python train.py --arch="unet" --model="class-conditioned image diffusion model" --dataset="photos of plants, animals and fungi (iNaturalist)" --train_examples=77898 --image_size=48 --horizontal_flip=true --conditioning="class" --objective="v" --cond_dim=256 --targets=["class"] --num_classes=15 --cond_dropout=0.1 --norm="groupnorm" --hidden_act="silu" --weight_standardization=false --padding_mode="replicate" --pixel_unshuffle=2 --widths=[64, 64, 128] --blocks_per_level=2 --scale_shift_norm=true --attention=true --upsampling="nearest_conv" --init="lecun_normal" --residual_init="zero_last" --optimizer="muon" --muon_scale="match_rms_adamw" --learning_rate=0.0056 --momentum=0.95 --nesterov=true --orthogonalizer="newton_schulz_5" --adamw_lr_other_params=0.0014 --max_grad_norm=3.0 --gradient_noise=0.3 --max_steps=11400 --batch_size=384 --epochs=56.2 --lr_schedule="cosine" --final_lr_fraction=0 --warmup_steps=2280 --weight_decay=0.02 --adamw_weight_decay_other_params=0.01
Rows from block 6, named by matrix and row number. Rows with one number belong to one attention dimension. Each number is 500 + 50 x the weight over its row's rms, rounded and kept within 0 to 999. All counts start at 0. Numbers have three digits each. After the name is the row's rms in percent of the matrix's.
# v: attention value (model.mid.1.attn.v.weight, 128x128), inputs 0-127
# proj: attention output (model.mid.1.attn.proj.weight, 128x128, transposed), outputs 0-127
v.75 103:507492493551499512501456475520555392490521532586437540457536554411502539466514511547395535560430545533488571516506532500532537503483484507525489539471504588581473406444467584380517462538486522431506490499499593625567459503476478573518509572478497610566494458420521476496508573487485389561445398431523470486458550522572399447394560489464539526522566507518525414544504485531476468526476
v.76 104:490516393490497514501578450516562422379486563483545546533488511562478498512539453493516459436507486523532536421399541481499437588471447573501595493501548545472574575456544433498423488430593507531458492471455397507517455472604488584477536540546512549411531513540471516587542431448536469481518564467560468550450549409488501535484501454499564475470490509561472483544576635500609498484484
v.77 093:592527532489469467553572547496562504469544537545446617567528518460481589461438496521570517411483379480532580553494501450467404401483574585560566482584465485537534514531551381520525535500509511524502465539529453474511515507499476491384493601518507524452540538467496411492470562490577535568596502483459549486599544499470525537456512502633484463482553560512467456470471476480527557430485
v.78 098:534518487532567437463468469581516503589554450442537510556479614498528536516536569365458487446405437560467488474624458424519470464489481490585479425417580447523490418610459414422464538548501535524519615457432540518536502510588544522505496511507530485469539543577576497457496508513475504446504481552538466466533502452550455459493453557477441480414513390534555531517443484514555514528530
v.79 095:416452550427462510552483441451594546403559512516557527574478426492524478503514512507442602448521459455523449519447496467531620500515441514567508545471445484513464487487550496484546549423609451453526463441601504483483417592512518423491365597473534491482541518403488480502455503480497556515489557442526487534622526472557544549416500464523620495488491405468501504507491470440537514556520
v.80 097:460468493518564486468505517512532431489546458622568533430565503598438479548477553476599514432601551481628458437440534459499538537452437589531561496498472472526516482486484518574451516520553496540462447485557485442404450511490527579425539553534553519506557457505622433397479486557456458588528463515518497452506502557521591468494524533545556450454509619531508529482552477589461490446514
v.81 091:529528443558558518508462494538561510598411498461474463480474435431461444491499587548594435486440541552499408459493503489567567497508509514515539477480492476575605430458488510569462453495482524497541542502401479509563560541546439491461476556489397541505461502523517453394386575521535632446461588490463549500489530582490528434431385463471508481457538568480575551532515430544510471494450
v.82 100:496568549494541558472466404444540472578377470508515537584531537421477480575518473582506505539428514530520483524476550448581514511550518525440516502477534575483503461526578522484449571322530473454504490529524550423488498510511500537491470485514517535552626494464500534478434447560531461513409509491427531485501483456585472531484634627542550549419473382481485478422500494514459470468505
v.83 101:579519526592425435495440548402517589456446534545517573555541442465550534436507547516553478548547483456485492502506511500575494556465479554464539532583536421532474486452527569431554537491407502422475401507391557543552497436588511530451519459461399440446527568483469479553568646507464443480523478540440430476473456458500512449478522425442513434538457547485508576469477456455504542548522
v.84 101:548582450441572509476508510478566509530514532410458504529518414469486578565482557534455562530519420570550516468574621523529417533525546440554530589501505455543475583471483469499515444584507585489514578597420476492625501536502443397554475522502509462526490491486529479561394495544382465489476474470473472520571519491415490514475494496542529551516543589444499506412570565521432548452507
v.85 093:447490477453577490475423557490539575543474566531551423534565606490483540441485393522525522515480513521509451391496470452532468497494552598490597447556504505467515440477368539551583439547485508489416517526557470517471514451470576423455554416515474577504485551548498463501527489439541479538557560567481517458441503504383603530520551501481576497560490512521476506444488534627561545426508
v.86 098:555480526480549536434513460487453470480499456483584523494465580441542429503468578456500474535504502443461485438474456510430448454468515400517414479521623611443399542483495421581619457566368504478454514517556513519483472576450536569544478529490452401508529470521437462472527484431429465575426509500487511518517535464494473593446503437498439557423503448594547447512512465503527460501581
v.87 099:468530500424543485451545549485490426445535487535463556440535516449509427443494487522508449395424452425440485497542514515518501540471489568485457428566539408420509478476406448466539510495515482518548481462405448602425509404457526458550612475450491528435482475508571445445601525410496499470499438475400568574468475525559484448607451535442580435525438494466496526542496507455540433435535
v.88 110:441476498435536418488487470559580489421519483539442516510541524467539525527605486506499414487550599563534413498486461492470470476532552488457426548500465503537457595489556577475491496509535434537474666531408477496488412563468480578441520481420452523533414531517525567447503522519425527452478434482550426450498450473520487471449483425483555471533422469507551486470486406604407592486456
v.89 097:441509531535536540527517592469432563601504467509508512504528425425516501448509620501464493523413419552510505547522519527479522487461447549527474498581546613551467406547497476644461508403497492549473466498537544480444550490519418518588602463513536438514551475538512504504567573508558490493515463492475526407416448474472454560594575568456522497458609490510581487572473448513436499516453
v.90 104:523501488503500471511511413564523425562500448457527419484470541430544554455565485533441498555503574519479468556544528586551526448482456476449476447476480449543470490487444562525530428523450596450570455450473495460471492625431398445579426595543530515499487555617455450477481556568421494489583549513537494563435413459599481530461543491528485503543454449471501583591515535584550528492553
v.91 101:475476471496516408536506512484415430522483501405507485575512455552476530471499468540556437463438609424441408459500548549463528488545488654486558417462564487544501451481436496525458508503459496481367529453523460511501532577452423552440485490417450452447396539540419504507522421538474434467508480502474447521493554457452486437480481407504472613538420596522514518492510597494489513460541
v.92 103:504572388480540530580485428474395536506439474514542435489511493472476576525433467489557461480436457514485521557491491446486544532495482557476518469433499515357628436600509465573442535461497504603476496500514505507479471496569444474438496540473525460452541560450463568493419639562412501450487493592521498540496560496485540547496488498387513412556495556477439499516459505552590479539571
v.93 093:523484445470565599469548516476533505503556435515458430547445519586501588512445474489498432645482510458502425497530477486552515491440532543552425562555476451500491578463499521487541538514582530475492489555407495532481549482422446650556497553588520516493459500466449545550525525482505462565516509524459455510547454350526538480494457548483596430420461520542460467613440419463533451458512
v.94 094:436518439432450616509445534442538460500589456482426498515452530485516464497461546478462464435500455568587399506535524410577511557498450529566511529500645502529481513396491547559528441490441544471545522526515421490565512481481472553542507584532507470510486549421428469481565447504503457520508567468439483401482475429511504548560554540463525504452423513547576497445514638585475575444493
v.95 093:522532543494491563448513476509487554503585367575560575519470507438553566511566465449492443476579549433481550503409570411523446579399480424542493493436545491575488512513525525544567426524537591473457526507541489447541559521516448466431495478486516462532512487456481580582457546463505453567449484407452554453513494459562499555486595411551462578561505508450486549536585516527409573519506
v.96 096:534549489575590494459483475379421415494469496423534498502468480518536471518540535454436470530528506480439556498507437542506507429550599530547475432519457454487573508462409441578596468467520522440459518499490535515563492463457594424390487520466465520437550540452530501465477553584494495460439549366443509526492510463500472467400469488455516454492428577592531577500408621500500532502466
v.97 102:532530512401473363509419526469447503353497552540426491564446505557597461516562540501511496514400441460503478469506574497453500531527516533456426562522562465539601598449611459518537531482583497515553475495487529496452469460451492500504479463516450468533579503552420466441501467474495479547467479532447570551673464449465528544478510513519484504409508552510543479461404546497464531452526
v.98 093:401549454468492562515589517497494486510461446531472465495500429519473400514487514488497508448581563492560534482509511522420456516504633615506523519485470480581443488447465489465562542502534541484443526651477492475495476484431424504492511479567555464474528426579496585494552408516464518569538472451571514495482496526585516493487462504547448534481463510510500519571543666434371422570483
v.99 099:495522526555478437523547500462447471513435445442513408552425499462567427520603452497519465502465462462533403479529536522552475497413499603488526438487448505440502473568525402459537435359418576499552537527448568469473501538508466563463536408560438441481447471511500439559464471463589515459522501465574474473508546514487555432509511422527543566614590456514511535505492563458559507604483
v.100 095:448527521452520491473450444554523504498523510477485467538494435524468489397459548438508486459525556441389544452545555542431444492421541534515609479413481438482505447368614512520422535475488478550474575481510528441466453500420570578567502549550391503541612480493604412481460443558487531506488646526511545494539440418516486468560477511447487540503505471497455552492469557488447488503486
v.101 108:488511482532482515558414524563393512536586498522508551480607493557504493485497437485442397559441579529481535526527569399474467494546586486524407513546506561449490561566531459603528576486538524529488509429500424440410483520504431487488552463474346559543479452447504524591470533482455455481496516556487438432534523497499431474484480502529479516490538428511403430588459605510474439493459
v.102 109:557504614522557478470522542503427582459514551539499538528513578551511502449516648461523499593571509565455548474479571473526498591577503387494540532548467596607465576490505507521537586570569420502436520474503483488434461482494460541532577488541455502471559485460594517500471471501532575546486510463457511505456490427503460565628509457466536619493554490482463502480458432515456533507422
v.103 104:480446479477482538461523544458568455405478592556541550424498510494505547494454513548509554537440444496449593483459486509445532461561516542498549517436548445535482546537463575544484426431363493560443508563468457524443517477496436499464486442448488389410463373515449472518621541547475433459484478533614427509526537394468489550510539566539563438582528484520512484555532555488500496516579
v.104 105:457534572473438415507507544496541573510524502515489438522511478503511472493500487514546471530497491475490495395492488697507531502537575576514611544448482453418473464608491520539545417525538424520524447524434565413531484528520495559402501501492478378436448506469476434443407461495521539534467477509488533480496497544460468489555473474550529541492426553523591453597388547524420450437466
v.105 104:485537444382454479431493607541506558399439522549471412525469512387441578573489518467519502487449494470448443531512465448532386511506463450496511537564465572432475481538595404503565483491476494440499485478474434496424395547466439414513496544500526464395528497518412461491572488563530492497507549525584510400476519500564553570452520533503451443420542458450520515485427479522514473435540
v.106 095:543503539577508526579527438539527613631547464563517426439494583538456509551430478458463523474489532470493471520587530517634452490493475478501497449562565556537480528524458574528464439540534539514520498476375529464471544523539472569561538479559495500427500462569503553471539458511558535489528550485617554477639564513553558427580483524500433500531526513533542500451491492486537392455589
v.107 102:520558540438511469475569460577454471488484496482603473519471392487573453544486452511485425537465485472535436417437487507469532504492442423531473528498512507431420518404609531473548409525481531556532545508510457627568500472476498512605519507515511485526577484477529548465583474512470508418545491550405558506531599503451383540461593390499578519488497494469381501574504484535502440519507
v.108 100:566483584513459484429462570474571455579486537464469615543475465459503378558423576519501511449553572523502543497503455439505545466464547460492466514574524538588434449588549482510428490523475530504385541570458535492557439515504488464447503589578612506512495564465511533419533549546434535561530464559501464427520545533444543503401445531526506480491524519512412498575527494574540509392528
v.109 095:560502445562465454507519562579502465489448540434504527538556493468604463487410523489617460503539475417583490446499455449508546501447509552417479461453490502477483570422484409425517513455576529554518500600502532571457460498492410531474579501534490527570481544516486472393468590467512523563553567544471534453548405490488510476450484485499379437521453525482584474542474531486645472568471
v.110 099:529485525543508482454465610565485472539497410644460582525446470630492432409536528530432440503530516488526470533453584442415468508472456613580475507584577550527537508558462494485573450540554517524439512452429555529501427506533481521472427487455532501532588510583480509511517510464470550504453451513473455430437562468532493546591483499548524534531494488483452393445553425440452543466457
v.111 099:551490547406468550392470475546460413496465529502503562479462443460547408514505472579498420501515561495554509479497484475559500514553453513572543507530547531490497592399503438500397454433505512545443554469650481580515497564453499525496527537430576450558470537460488512476515433442440408503471408475498567626480459458436389524447500477440510457554399590501513475479484514512496492527500
v.112 103:603570558515532593452398571559524458458488530475412496412467502481452451563516469502458511529513537430521458489493544515469503529449518547571411499543433438500548498487459551483561447436548468493496406505484524440501503456511512520447547552507514499534468409562529441461618489586434569592552526470427439548490519440577524383566510516504474604438572508493408432505462506469504417533481
v.113 103:509479547545461551490493554463452589534512455496499517422439467574475549569454491419448532590353445546440514549572534517491481484499454463379401585445474564508588474490454510449477492560480611577472544535549455490582434593538489460477533512502522506599482473503491577437462523451489514503425479553459546503427545448513512596546411539473582501557541538548492456535542510482456507546511
v.114 087:539566431484450460454490449559452524485532521426431471539540523467510515514464474506492452453467439551488499497517515533474492623507587529418531571530539485462416446498511544489535500485647586555515494544556539565580490428537497572449457483439461497554380463575602536539498524479498492463467566401530525588520573564459437609494428565531500558451564480432455534502432492512582476514527
v.115 095:438456495472467552471472420509577500556465511506516592426500470494574486545495575479468476514534479397440517526516564514458507410531475475424483477420490570559486540457514455526568351521507467530547559529466475491509551448490468458603635583480579399464520548500460489563463546569419474512439426509492504437536445529512473524466506542530531461491561418544407504542639535517502462560483
v.116 103:400565451537412404547557391465424605547583528458416473474510498462583546441505511491557472503518529494576494545425521437583451553534542483543446463522476453475446384567493448477468525481438502530429429500493608509475536464508556422525538452417449512540555412484532527484431492423471498455503489449517566526482478467372496541493549521582465502544489508474554531540476504442452546442485
v.117 109:560506461502481472471506431453444592523525460419543578518496499519517554545493462463449524465420565528518526449456470518533457519467421511529511500438401546473398526464487513519500601560440544433558440493471534535527607613447485491544493457504558431435499516540555439469461550553579535536518551537450569601592521451444487513537432473491574506598529442441470595533520558511445462621467
v.118 104:509487571455430488554592565540472440522503574540481513495440482530463513546512483534558444481529442490554420481526458530585426506467611439547489481493467531523445525509423549465592507480532515503496467505638501464568473447563382501487465458555522501487665468481463512501378492525561554455424517523530400541484493537523557490511444422562409440498437484496587468530486471541420451540493
v.119 101:449536463452502451498533482411550463512518515577534558423544455521568557425576411523466490595514529461414497462464472556562396525630559474512523545538545502432462505470544496583503420398438458442507479451519500475598519535558526471495534565518433492510433495491540536500528554557590575517471507545620577538410512455505482541542463606532506423504482524537539520541532419567494478505471
v.120 097:467551504574395528525457411520514521482440540460597511526510498498525490582481483415522542422431418563453540523377518465533436536569499561495359480429455456537397547520518493500535605500430522568480546551555532490520436509461461508531480399530414501457474449466459557468448510487521505411497515564546505483433475469484538485531542468509518580551525543509352463454431527516478490428503
v.121 096:330444570504578444406488456539441544560453468547541499589385502463489530489512471470595428477459546547444491555519522526444561491479535535497543447497553488499507459578519478449529473633551455512473449504465489429509456448514504473524533522564541539439460487528463525459388512542445546532441484536497574525429462467509486509537517537530557372460384557498428558472580462538512546505474
v.122 101:490522521428439572459421573543458554527518604563480425495508476458525559469563503478436551537554508463454506499521550566518454514544483520345479484487551492512561490411520514595496527566511527407427460586475566459485562493524486452542496608482469360538365561509581450526435448461545505502428508471449461524575457507471428479559576505469494479513538506563501446535504434484449489528471
v.123 096:490501436407467481479470499473545464567474607520483512548463599491538508546521481458549466444592458427522570512479484472455512511548426493583437494555432377440478431562644494456502600542467484546544475593475407525504483586538451505526490461515569456509487575463479531437477623484425484497473468483491492421473520485431581571584509551556548503584526513501454509481569476478480430496486
v.124 110:516523491440488533473395428493415511497495591514521571477563514568463487569538489561490479464489549380492453483438587556575550589540515547474573474484510547503408427481501565462431578477519500493505521438566540407475524471460483564565517467561524398485528513497480494568452528492581440585486472508656499533555484576488597513490488520520516492575527456463490480518529540606537551438427
v.125 092:538437553499578552495451592496518551421456535422425517614460457586498532426522532502423448524518436568561449517390527504579514441473548502497482431505409514527475500498454578542368466584535522561549446554514515456516483618462519483399464425569493489505468576495482545509511501467494465494558510494501525427485505555568453545442532512446529439544567509456466480488442446438508440408545
proj.75 116:520554481493426503478417517508462425532529497545457386545475574416528496386501511550453570453572557478528482426527523424472542489529605525489400510525523469534400473499436513543517459338513543537569533484498584444473545586489504511507505565512498490509571581478509498531464430452495532516600546522518528449445532475521394500449452505517487570489505527556510480375523437553502424519424
proj.76 104:469442454569476517476557526381587425556496407538580505556475499531502517502513480470458594416476574494564477510436485441588488460511554498545549516429469514520602589478513590553532535524548599443603503494443496517444456426498477503499508580485491484516440434625524421464495547464476637499527486486520570480502506449433491517447564492532523413516514497432515486489543442601464468513530
proj.77 097:487503531469584505488544467541408517511476569435498450474569512496401494521510487440599528447517561602496417483542557449481583485572517594514464442495509519554477473557493384464454622628541493576462533503562567375531478544529488514407441514501437495501411513475512433494488432514470425457436511436586433414442519514489540532550488468489554536515472491576484513471464468508511492454556
proj.78 103:486565519511518436429551478559484410484410476482519477518474529518482570533529482466479443475604405440529501487489475487528625562518506499601540543496454450521538517464433393474567461435604493457363572353481399444475511504532512489490499555533541459474468447493504489433439502552479475561480518489558481468530587503521489416506511554447460384521494454529534524403496553443551449523506
proj.79 092:595544516499536498425539522475509507454472487543453557490591424494522533526497456557517536492399471533446466590482486481486505361399464452543483528458568371490521530518451497462429428468457457427394431465557506447453413523510441470493535551588453496523515522529533466476449489458511492597488498544500430577519484477459563569529436386460470517574560441472438466446486382534498494513547
proj.80 100:445557447442520491554482449533498458496512514382448399543491490493550499505571442509420478400482534500449503462519429504447537513547565405516579537489512534472457534472524498494456572565456544486504512501562446561525490424517554469457519518523505593533498460366476429565401470454525459476551517486516579473474550531503561541611406389554545385477491486436475551514523529392466441562475
proj.81 097:530585428507570493487482473606443482517564526433560534466532447411538575516479525504565514484509601461512583551487507540491415466513537419507492442394469420513544534416495518540425534589548508523470562433410544393555438443469470532470546440495576421442551378498471484494472532468537517486491550413556432510503517528463510558460490482566484534523491363517462515518477550437448512480484
proj.82 098:480452487545476422586536561521494516481537618510605524531527495545419587521565580535451422540432487436462500504472483556515411481566555540491465556518479528536537456459591443437590525509569447502446461525446538519637459525438543566513497476480558446466510471497513439434601479461563513577448483436498529549495425553499460549481544605586527490547486556460486568544433553484560481528488
proj.83 099:457512511487432521556529532510430552522516637455479438419468508594591541473418502547589501442420468475498560565502482519509397424520523514488546412552434558459426542419572486522573506478552521452458545539384579473448575464501449480493430439506524521477533544449439567470512513516444482479437440456504505491536563454441371468546531500553496559508449457481484480524461524445434574547529
proj.84 100:492556564519480588531507583432555477465561424491486489479487509490500476516580545523501463557486485451450577517569612508477413437580432497439458522578481522499487575501414510536509534628559472505529580464527437494546460582493572554468477497484439415472546500492519490519450540463543472543639508569515545504459493482535562542473475522487583416440527425535580453546433579596535560469442
proj.85 104:541427529531528584505523513545460487476509439546492549503555472550447423527497560536465553491496486515548489383547451520489524446566517560454501572500478453452450448486512493602587489477478546598534516496499535387460497483545506560547520429412536422623582494477523489481558512492456404427501548520445462414463584435486541473414492520478515584456538620592481442539459537496582584494483
proj.86 097:479502543472531451541476516476507499549452496491558439538456530415438552532577511618532416554568532520405555486521432596499542455459537484529551507419513436457508436437474452467582546520505613474445478523538508585631495523444453536521553585463441515440603409483445558517445537448565453453561488468486507553515436551509532491510461485470469534564495438487452420606494562528463546451493
proj.87 097:549490501455590542513546420507508497495473553471456558513446515482498502485599449468541587515467441423585506557455476402450549530504520559503460477429548513503465415541524455413465443449516470498534535526564606441493535466441475515562514527528510453510428500451522563529455575425609608434526514587535504408558436508546556505446502583475463569499457478462452490455344535513504552566508
proj.88 104:469472537453460521479477565545455491451411507534571525498482436516580435516498525528490423473563618558597533472458561545519564498527611596469536531568455514472583513496463487595567540485472488488459595498541559428512428673550483433491525544550460481548516560499447543538574506420453513510474487482530513518496525517480494573527490469534499431459515554469470507512377463510475410611533
proj.89 088:522527523465456419543509496433477478549513508533614565494423570504504521568543467553550490490584555523482584473451556553531503487557579487565506537412412570591486411498571512482510501502601463502516538591533479490449455586455479506507574502503510429522435518474563440572530422428412541486452603492558534528592554480461505558417548549491521436490520580486499513492570418499463561580505
proj.90 090:486450538517569441530552496553555467519464536524499522529429576557582523404564471462515519459508440403435470437573452459586545503481437457494483500510409487367464560490456626473541514425532526431550609532551532566507521455567530515531505449484486529453460425520532444454581553457489401562499442455501563538446574464475521576518453497473446545504434450482516505479448473515538449463607
proj.91 109:470476537427486612455437532447601468495529471513473537525552502539428560440375533524385553500484550544462487520525451448615471642485453516444470413547474475519468546503529482607508399485524471483575508448511480474535493562534529494424479438487563535586489403458556421446509465456510539436419503536454462469514449558553426554589493505449449515494558510531480487546532510482511540464559
proj.92 106:516415603504494468503448463547475474525454409563428514546467545527531447478553485513432550502542516577486558570447456549443448483490516517485546458504555462537452516494509673507447516533492458532365467503513556551537498511582535535627510490510582436494552484508525504570455525517386512480516474532495615501485525517488459482479472521540443582402571466521514435452459544352509497560522
proj.93 109:444540509413435476533427430528540458575436496541531553537503525529593484383514494510559476506565457583540555468544532451508539395552516574383510405489509540533479501474463493533529530549550500590496484432452581476476534485467490512605526514460558482463488342504464524512492449557443394602535496426553478539392524541493512589477479512435545511499543462452474447443544523464458502498510
proj.94 104:459544613476467450539570511502446411495501486533506382530592462417458480435370645474559549531570479429580479596446489521489480419479414448500468482491494547469499422491508491433504522520552458508509527473530448467499485542466496493489391519467545488537454472500524460393556474501428502471514474514520444554460464425371506487423525536491487497421498499447474485458485506523629550554516
proj.95 098:491498495413542466530482510451417464535420543494493442426496475453582480445497553435458459579553548517556555486460471483430442510425579506507472510457458604432587544578533471465484474497558460485503537475438528511514421474520542527407465561514532467437483574583430526514495462559489572502537467482423548556533547566524481560565528601505453444373474522516531543606479593408438501448530
proj.96 092:592382499528539400506459466543573601579573501492532527525559505579550453469580538604542543523590518540429510472476507536440475541495539545509552453493463539426501397595501514522542494534506469493505584502477528470479540523418535494432501484503428563460425472541504448546546459472532367520517501559517525516513549572526483527451546500494506561453608489534515480497534521370599512590476
proj.97 115:557543552474530487455509479511429516621512552495529561499596458433535423471524496519495576439507555449556545492522488436453524468431575565422554500421454474540431416522528453464430451521407435389508491482450583472556474512599543426518533541430545527470502502496495545438510504505544487518562464507484522433468505476463567498579527511530423447534484483666496503457519461440422480595433
proj.98 098:475444478451548491506413544516424540453608507525515528470493526594497491583540570482518371499393464573543487485462579451482491465412469514480480461511536575523535500491505510592488490414498544576578568538445512493402549520503509511484450404474460478534569553518678464495469555567503532513469590446446502530426522442513498430515396465478467537414513495536532459466507519453464522526441
proj.99 106:412506469474493447511503464490518515459619431471504483516477571506496489434505501491562514510516515513501556435473615452491443522601518465488512586619462485506466483456508464517544596480535506352549491568545508422554517459479495552362478462511569487585509525507506468547459484449572430589396525543516533503524493504440482523491476400499533432512524485541499571449529398490403536565602
proj.100 095:512530426491459514518530502566527553529454525572502523554572487542485554412404473505498462443479435541659428542517512468545497565511531507487469449488438475521555532490488535436560509481500570469635389509529491519552476474448497549400423563477563585534427521466475524446453529438532518495415483544472458492435570465481542403532504454491527551444516599511528580406551523542578440566501
proj.101 104:470506513529402575570514448562559506512456517537545570540471487453436475527460452464517429493472559606510448502590489531597557519437490552558453460475472544455550468557426507537525386415514403451513457562557525516531493521499498407501539508466572423452586432561580537539573484472374539461534525453507512516473607546531439552575473545596495487515506449478444500396519530491508506501522
proj.102 106:513506491537467505486449472472468560492402477612584496478500543506534480534434509522486494543457512631470508539411542531509525417596446475463531523476392424446552557490516476521422485498458525448561444496513572501569515490433505475535385500416544537394505361424480595463486499504485579505524515503497480426504496441480592515549531563461471403525473430535464585575533530516495480555572
proj.103 098:544592511441600430552500464432438534460501466478425554465471474492538536478609504404488478534462480515530534515547543373449559401529503596526580450492418470424486443487410572449552462440560478479560477510472501481544585502502492502510421479503444494432519467443527523429523489500506523637471521424508482478517547557502442477481436475368455482461463532540411475561465425448462488486506
proj.104 107:546444545422444448472586582450530453489459549505513529556420594473512618554449439533462468523462418433471546548496452503431484569504560574545532471540507458491481489529531454544567473546487459530342558509508511519576489431550451563462517480514471528475482526510488553506407537490472568487398603520425463602441479526543474499516496477542601514508493476513538533506525475453639467577468
proj.105 094:515486507575481515513511506466545563472409594418481508447464437479475484573522531420556538591556539551621560525439510549541427537478481535538519515469504436488474533520590502448491540351421395515582417478487453576450494558495493506510439549510453468558449457491472544511546502480408503447524452470544477571426554582510487536456469495611439470536441413499487503508522444558521502559419
proj.106 104:454506564486523445613512508510445527525507451457503482470471509490489507549536462534504483447492419493437465487505506439558563516522526480509530380442501534449477608569467472571511564453515506486578429471460539481590397478528466561506493507492538506526591590519629492459479504567591492584594536468491491542492479580445584455465492522549477613584553535478485576401514463415561581517437
proj.107 091:457577540482554518470500492417426496512479475441521473471472565528488436487489493553503500513385545433472521477435455417523581438597478516528487381432539574528498505534464460502504404589441483481638468560453559527449542469452565454438486537564478538604437491431514489442471497502601499504526567589558507560451436505573491487415456446535552553438535443528543518501479486523562437452458
proj.108 108:493563527506540398401367577481515550503504520573542560549528527471515480515552580576494489482466392528487543553508474484468586460466356521409517464438453470532491578483503507559431525507497489495607499411485490520469433521473472435491498491531554478524536523562562510455485381439457527371528504573411449422600514532499493497518469446510444559515476521497589457513439501523504522448522
proj.109 095:529575455427445516520549558647471514516489582457516488503554439558466513449516513531506493501568478447612518586554510591551594430499504490555527472501508528450549483565539451475404483491521546497554485458589435607563460515456519425527626491444575530500453473528476544504502452510486559455556583544457495530501439602462566570479452460476534520645499522526458484472530469484503540435512
proj.110 094:447507396439468459463442496410510449531486523490407449488501458471466514490532512555527529504514471527411435548548460496551427501430488393413449551505507535549491491526500437544476506563555513415444468513420551425494501545610449542500517537510570479564493509501624441489494454527545497394513565536556509429572473482518470489466511417495431639485489537620513499385508492419491498434488
proj.111 097:529450516555459441425583509576565532432556519560499491502464566541444527521440476453438470583490498413517535448530548507580412509550540481470537478469498485505512364539539600551376580606552560435475492442491539536548432509529478543484426500469545512528564529556474619538511495544478463482512449492508576503430452459432532469493601454442562530411526480486455490494507443471433426525463
proj.112 105:435539370438618576448548564444534451478388476498460524450521430548556500467499542485459476548505553462526411498568470476486554499520548498514566550456496441496513624401570531398434519492526543472499543513458559439517544503474543524519525517460559507509543428527488462373497451524467427526512506492548420599446429578437516583470500442528537497482448503583487530449521487587479499483556
proj.113 089:419428457415466508554443487450507515459526509454539485446513550442555482575553473523416514455526423448502430510552513418458483493468530531446504475527481463527516499510470460506468584592468596516481446493486507464631546526451447480504454542464548473440554539680492556488520570526504495595421522586547538414454469440482500444457484520541534576479409514524532444536430537523491428382525
proj.114 105:511529507465494474537570440532555538566543539494530443502516479502460457533418534486514600459451567519452441503515526492465463565532517418520516576567567444568498318523490575423547508527505440400494477428512475561464458476480441511541468480473582413519523560477557467431416541496559602463503545467487574457543548452439514562623462563517510447420455453476530596464512503497470497521569
proj.115 098:502451513476529412522581514476501570435607388435446462482401576469533545476467441398558518396486396502476565526450495502512474464474493506502570434480550450514529568440591457528572502475562501497498492486438533488560520499468570491597506474492445468499592489565425444490527529445529495584569430477498556503474582555536524537562449481478546531576449571500550496484547460464627526481449
proj.116 102:471577425534475513520450444571513425447497515485629455409441503544441579480467564475518606484503492432577538500482475497470471506489593520534471579504473484520488544560595534531455517466520499462480527606483415548447576453478567586503480466532567466538453465464447523428516557434530473534479464449534516464541500476512566469491455474436492550365568502453446642500501528550489544391473
proj.117 115:473570515572414476425467478557493451422509514511558502524622548645495536528539536496559484582582473506413493521453469492546567434434492528522515468498425446473502473432505409516565464417512550508580533415422429570438533480480455462495458459545515524463491446459490450518550481448482571508566520439548527473484513556496530490564505519409532510483589421461431552505426458485569476426399
proj.118 105:562512431469493430608518514490558520532482561461469469598487482503474455424608506494567471534582512510526490548467446443538486374595463494454504470488513451470503488480530470428513482520531513560523552514517571413520562536529553517518551567617522558498435535517456438498500512478442506519453491462525582483556479374455561480537394488571416385583533540560476431527411522469476505541419
proj.119 106:351515480477458497516440534452521602505389505545508516570476560494554463485472500505496416454594429489503382478532490438513465468484492541483617500527479564406470513498500441491552500440460440528456503529464544417513440410502486484444513482392642478478502497419445472499445501496420584450555541528443537499545502504455459488516443543552527509540509501575421430563490502471530600569476
proj.120 089:534430459542491474468428488462431522445487468478469478457477489561483449573581508561523572572494436506573571423497416507493435573579508445437494554545548481500355459507519424441468511482545421464487524550474522466518548498548478480601421495558479478490528478468484550427433458547453498484488487516601577474536462579456476470493433462533450441393526377527594551426501450473536496584469
proj.121 105:488488504414430586525497454504507586555490575461494541436457494491562562472448450538532511506544568484477529483483600436527538467474590499489532438508475595501420499465453414436538430553503526494582421475486493590405476410453569488475474553584505464464416496515507530562516485515462528494516327481528511482498484503477565435551476470436509415533498524532567521417476542542530623496587
proj.122 095:522454493526523394551486443457600534512439461569586629426506485499445504405476431543425491497577430497498428529426504515507544460475560502440523543422452479556509486565497541565539444546497471548555480430546537474460483554509480550489372504507475468478464490555523585492488437488524538524468574550425526448464488565523401528475501479436407514495524544445667539522444482506533474535442
proj.123 102:572429523558494500487491494535492488423526548531537538515589556455465451543549462473459466479410537522542462554476532407434457534503423486421499521453539506534532499564488438549469568413541415453573440575462431506519489473558494541589599380466459485424431497388457588472534504624532463513435497546501546518527499481568392450474544551515502542485483436535502517554477615519545523522480
proj.124 090:486458430490536436455434529415538478472525611494498576491537566517479568517496455447478412478552500455489530435483485541555523467498491445463437515464489553477450483503524466537403483462549449466464533637525581443532619547532458485410555407476514479400549544464501515483537495542521535528569530539596533501386451500548479524534444493485352512464526571515472424406444503561463473534449
proj.125 105:551503505552528522535477630479486576478436528467570484479607468455547520459512467513417496539533482424463421502498469504515478443521487509418518561386382427519483448450543467463515474530556554506505534540593521515465484546527586419492516578543436513499490490495536474467470512468540453540582467510524561533541612471480400501474501471549412576486541578444506419435595413429527410554520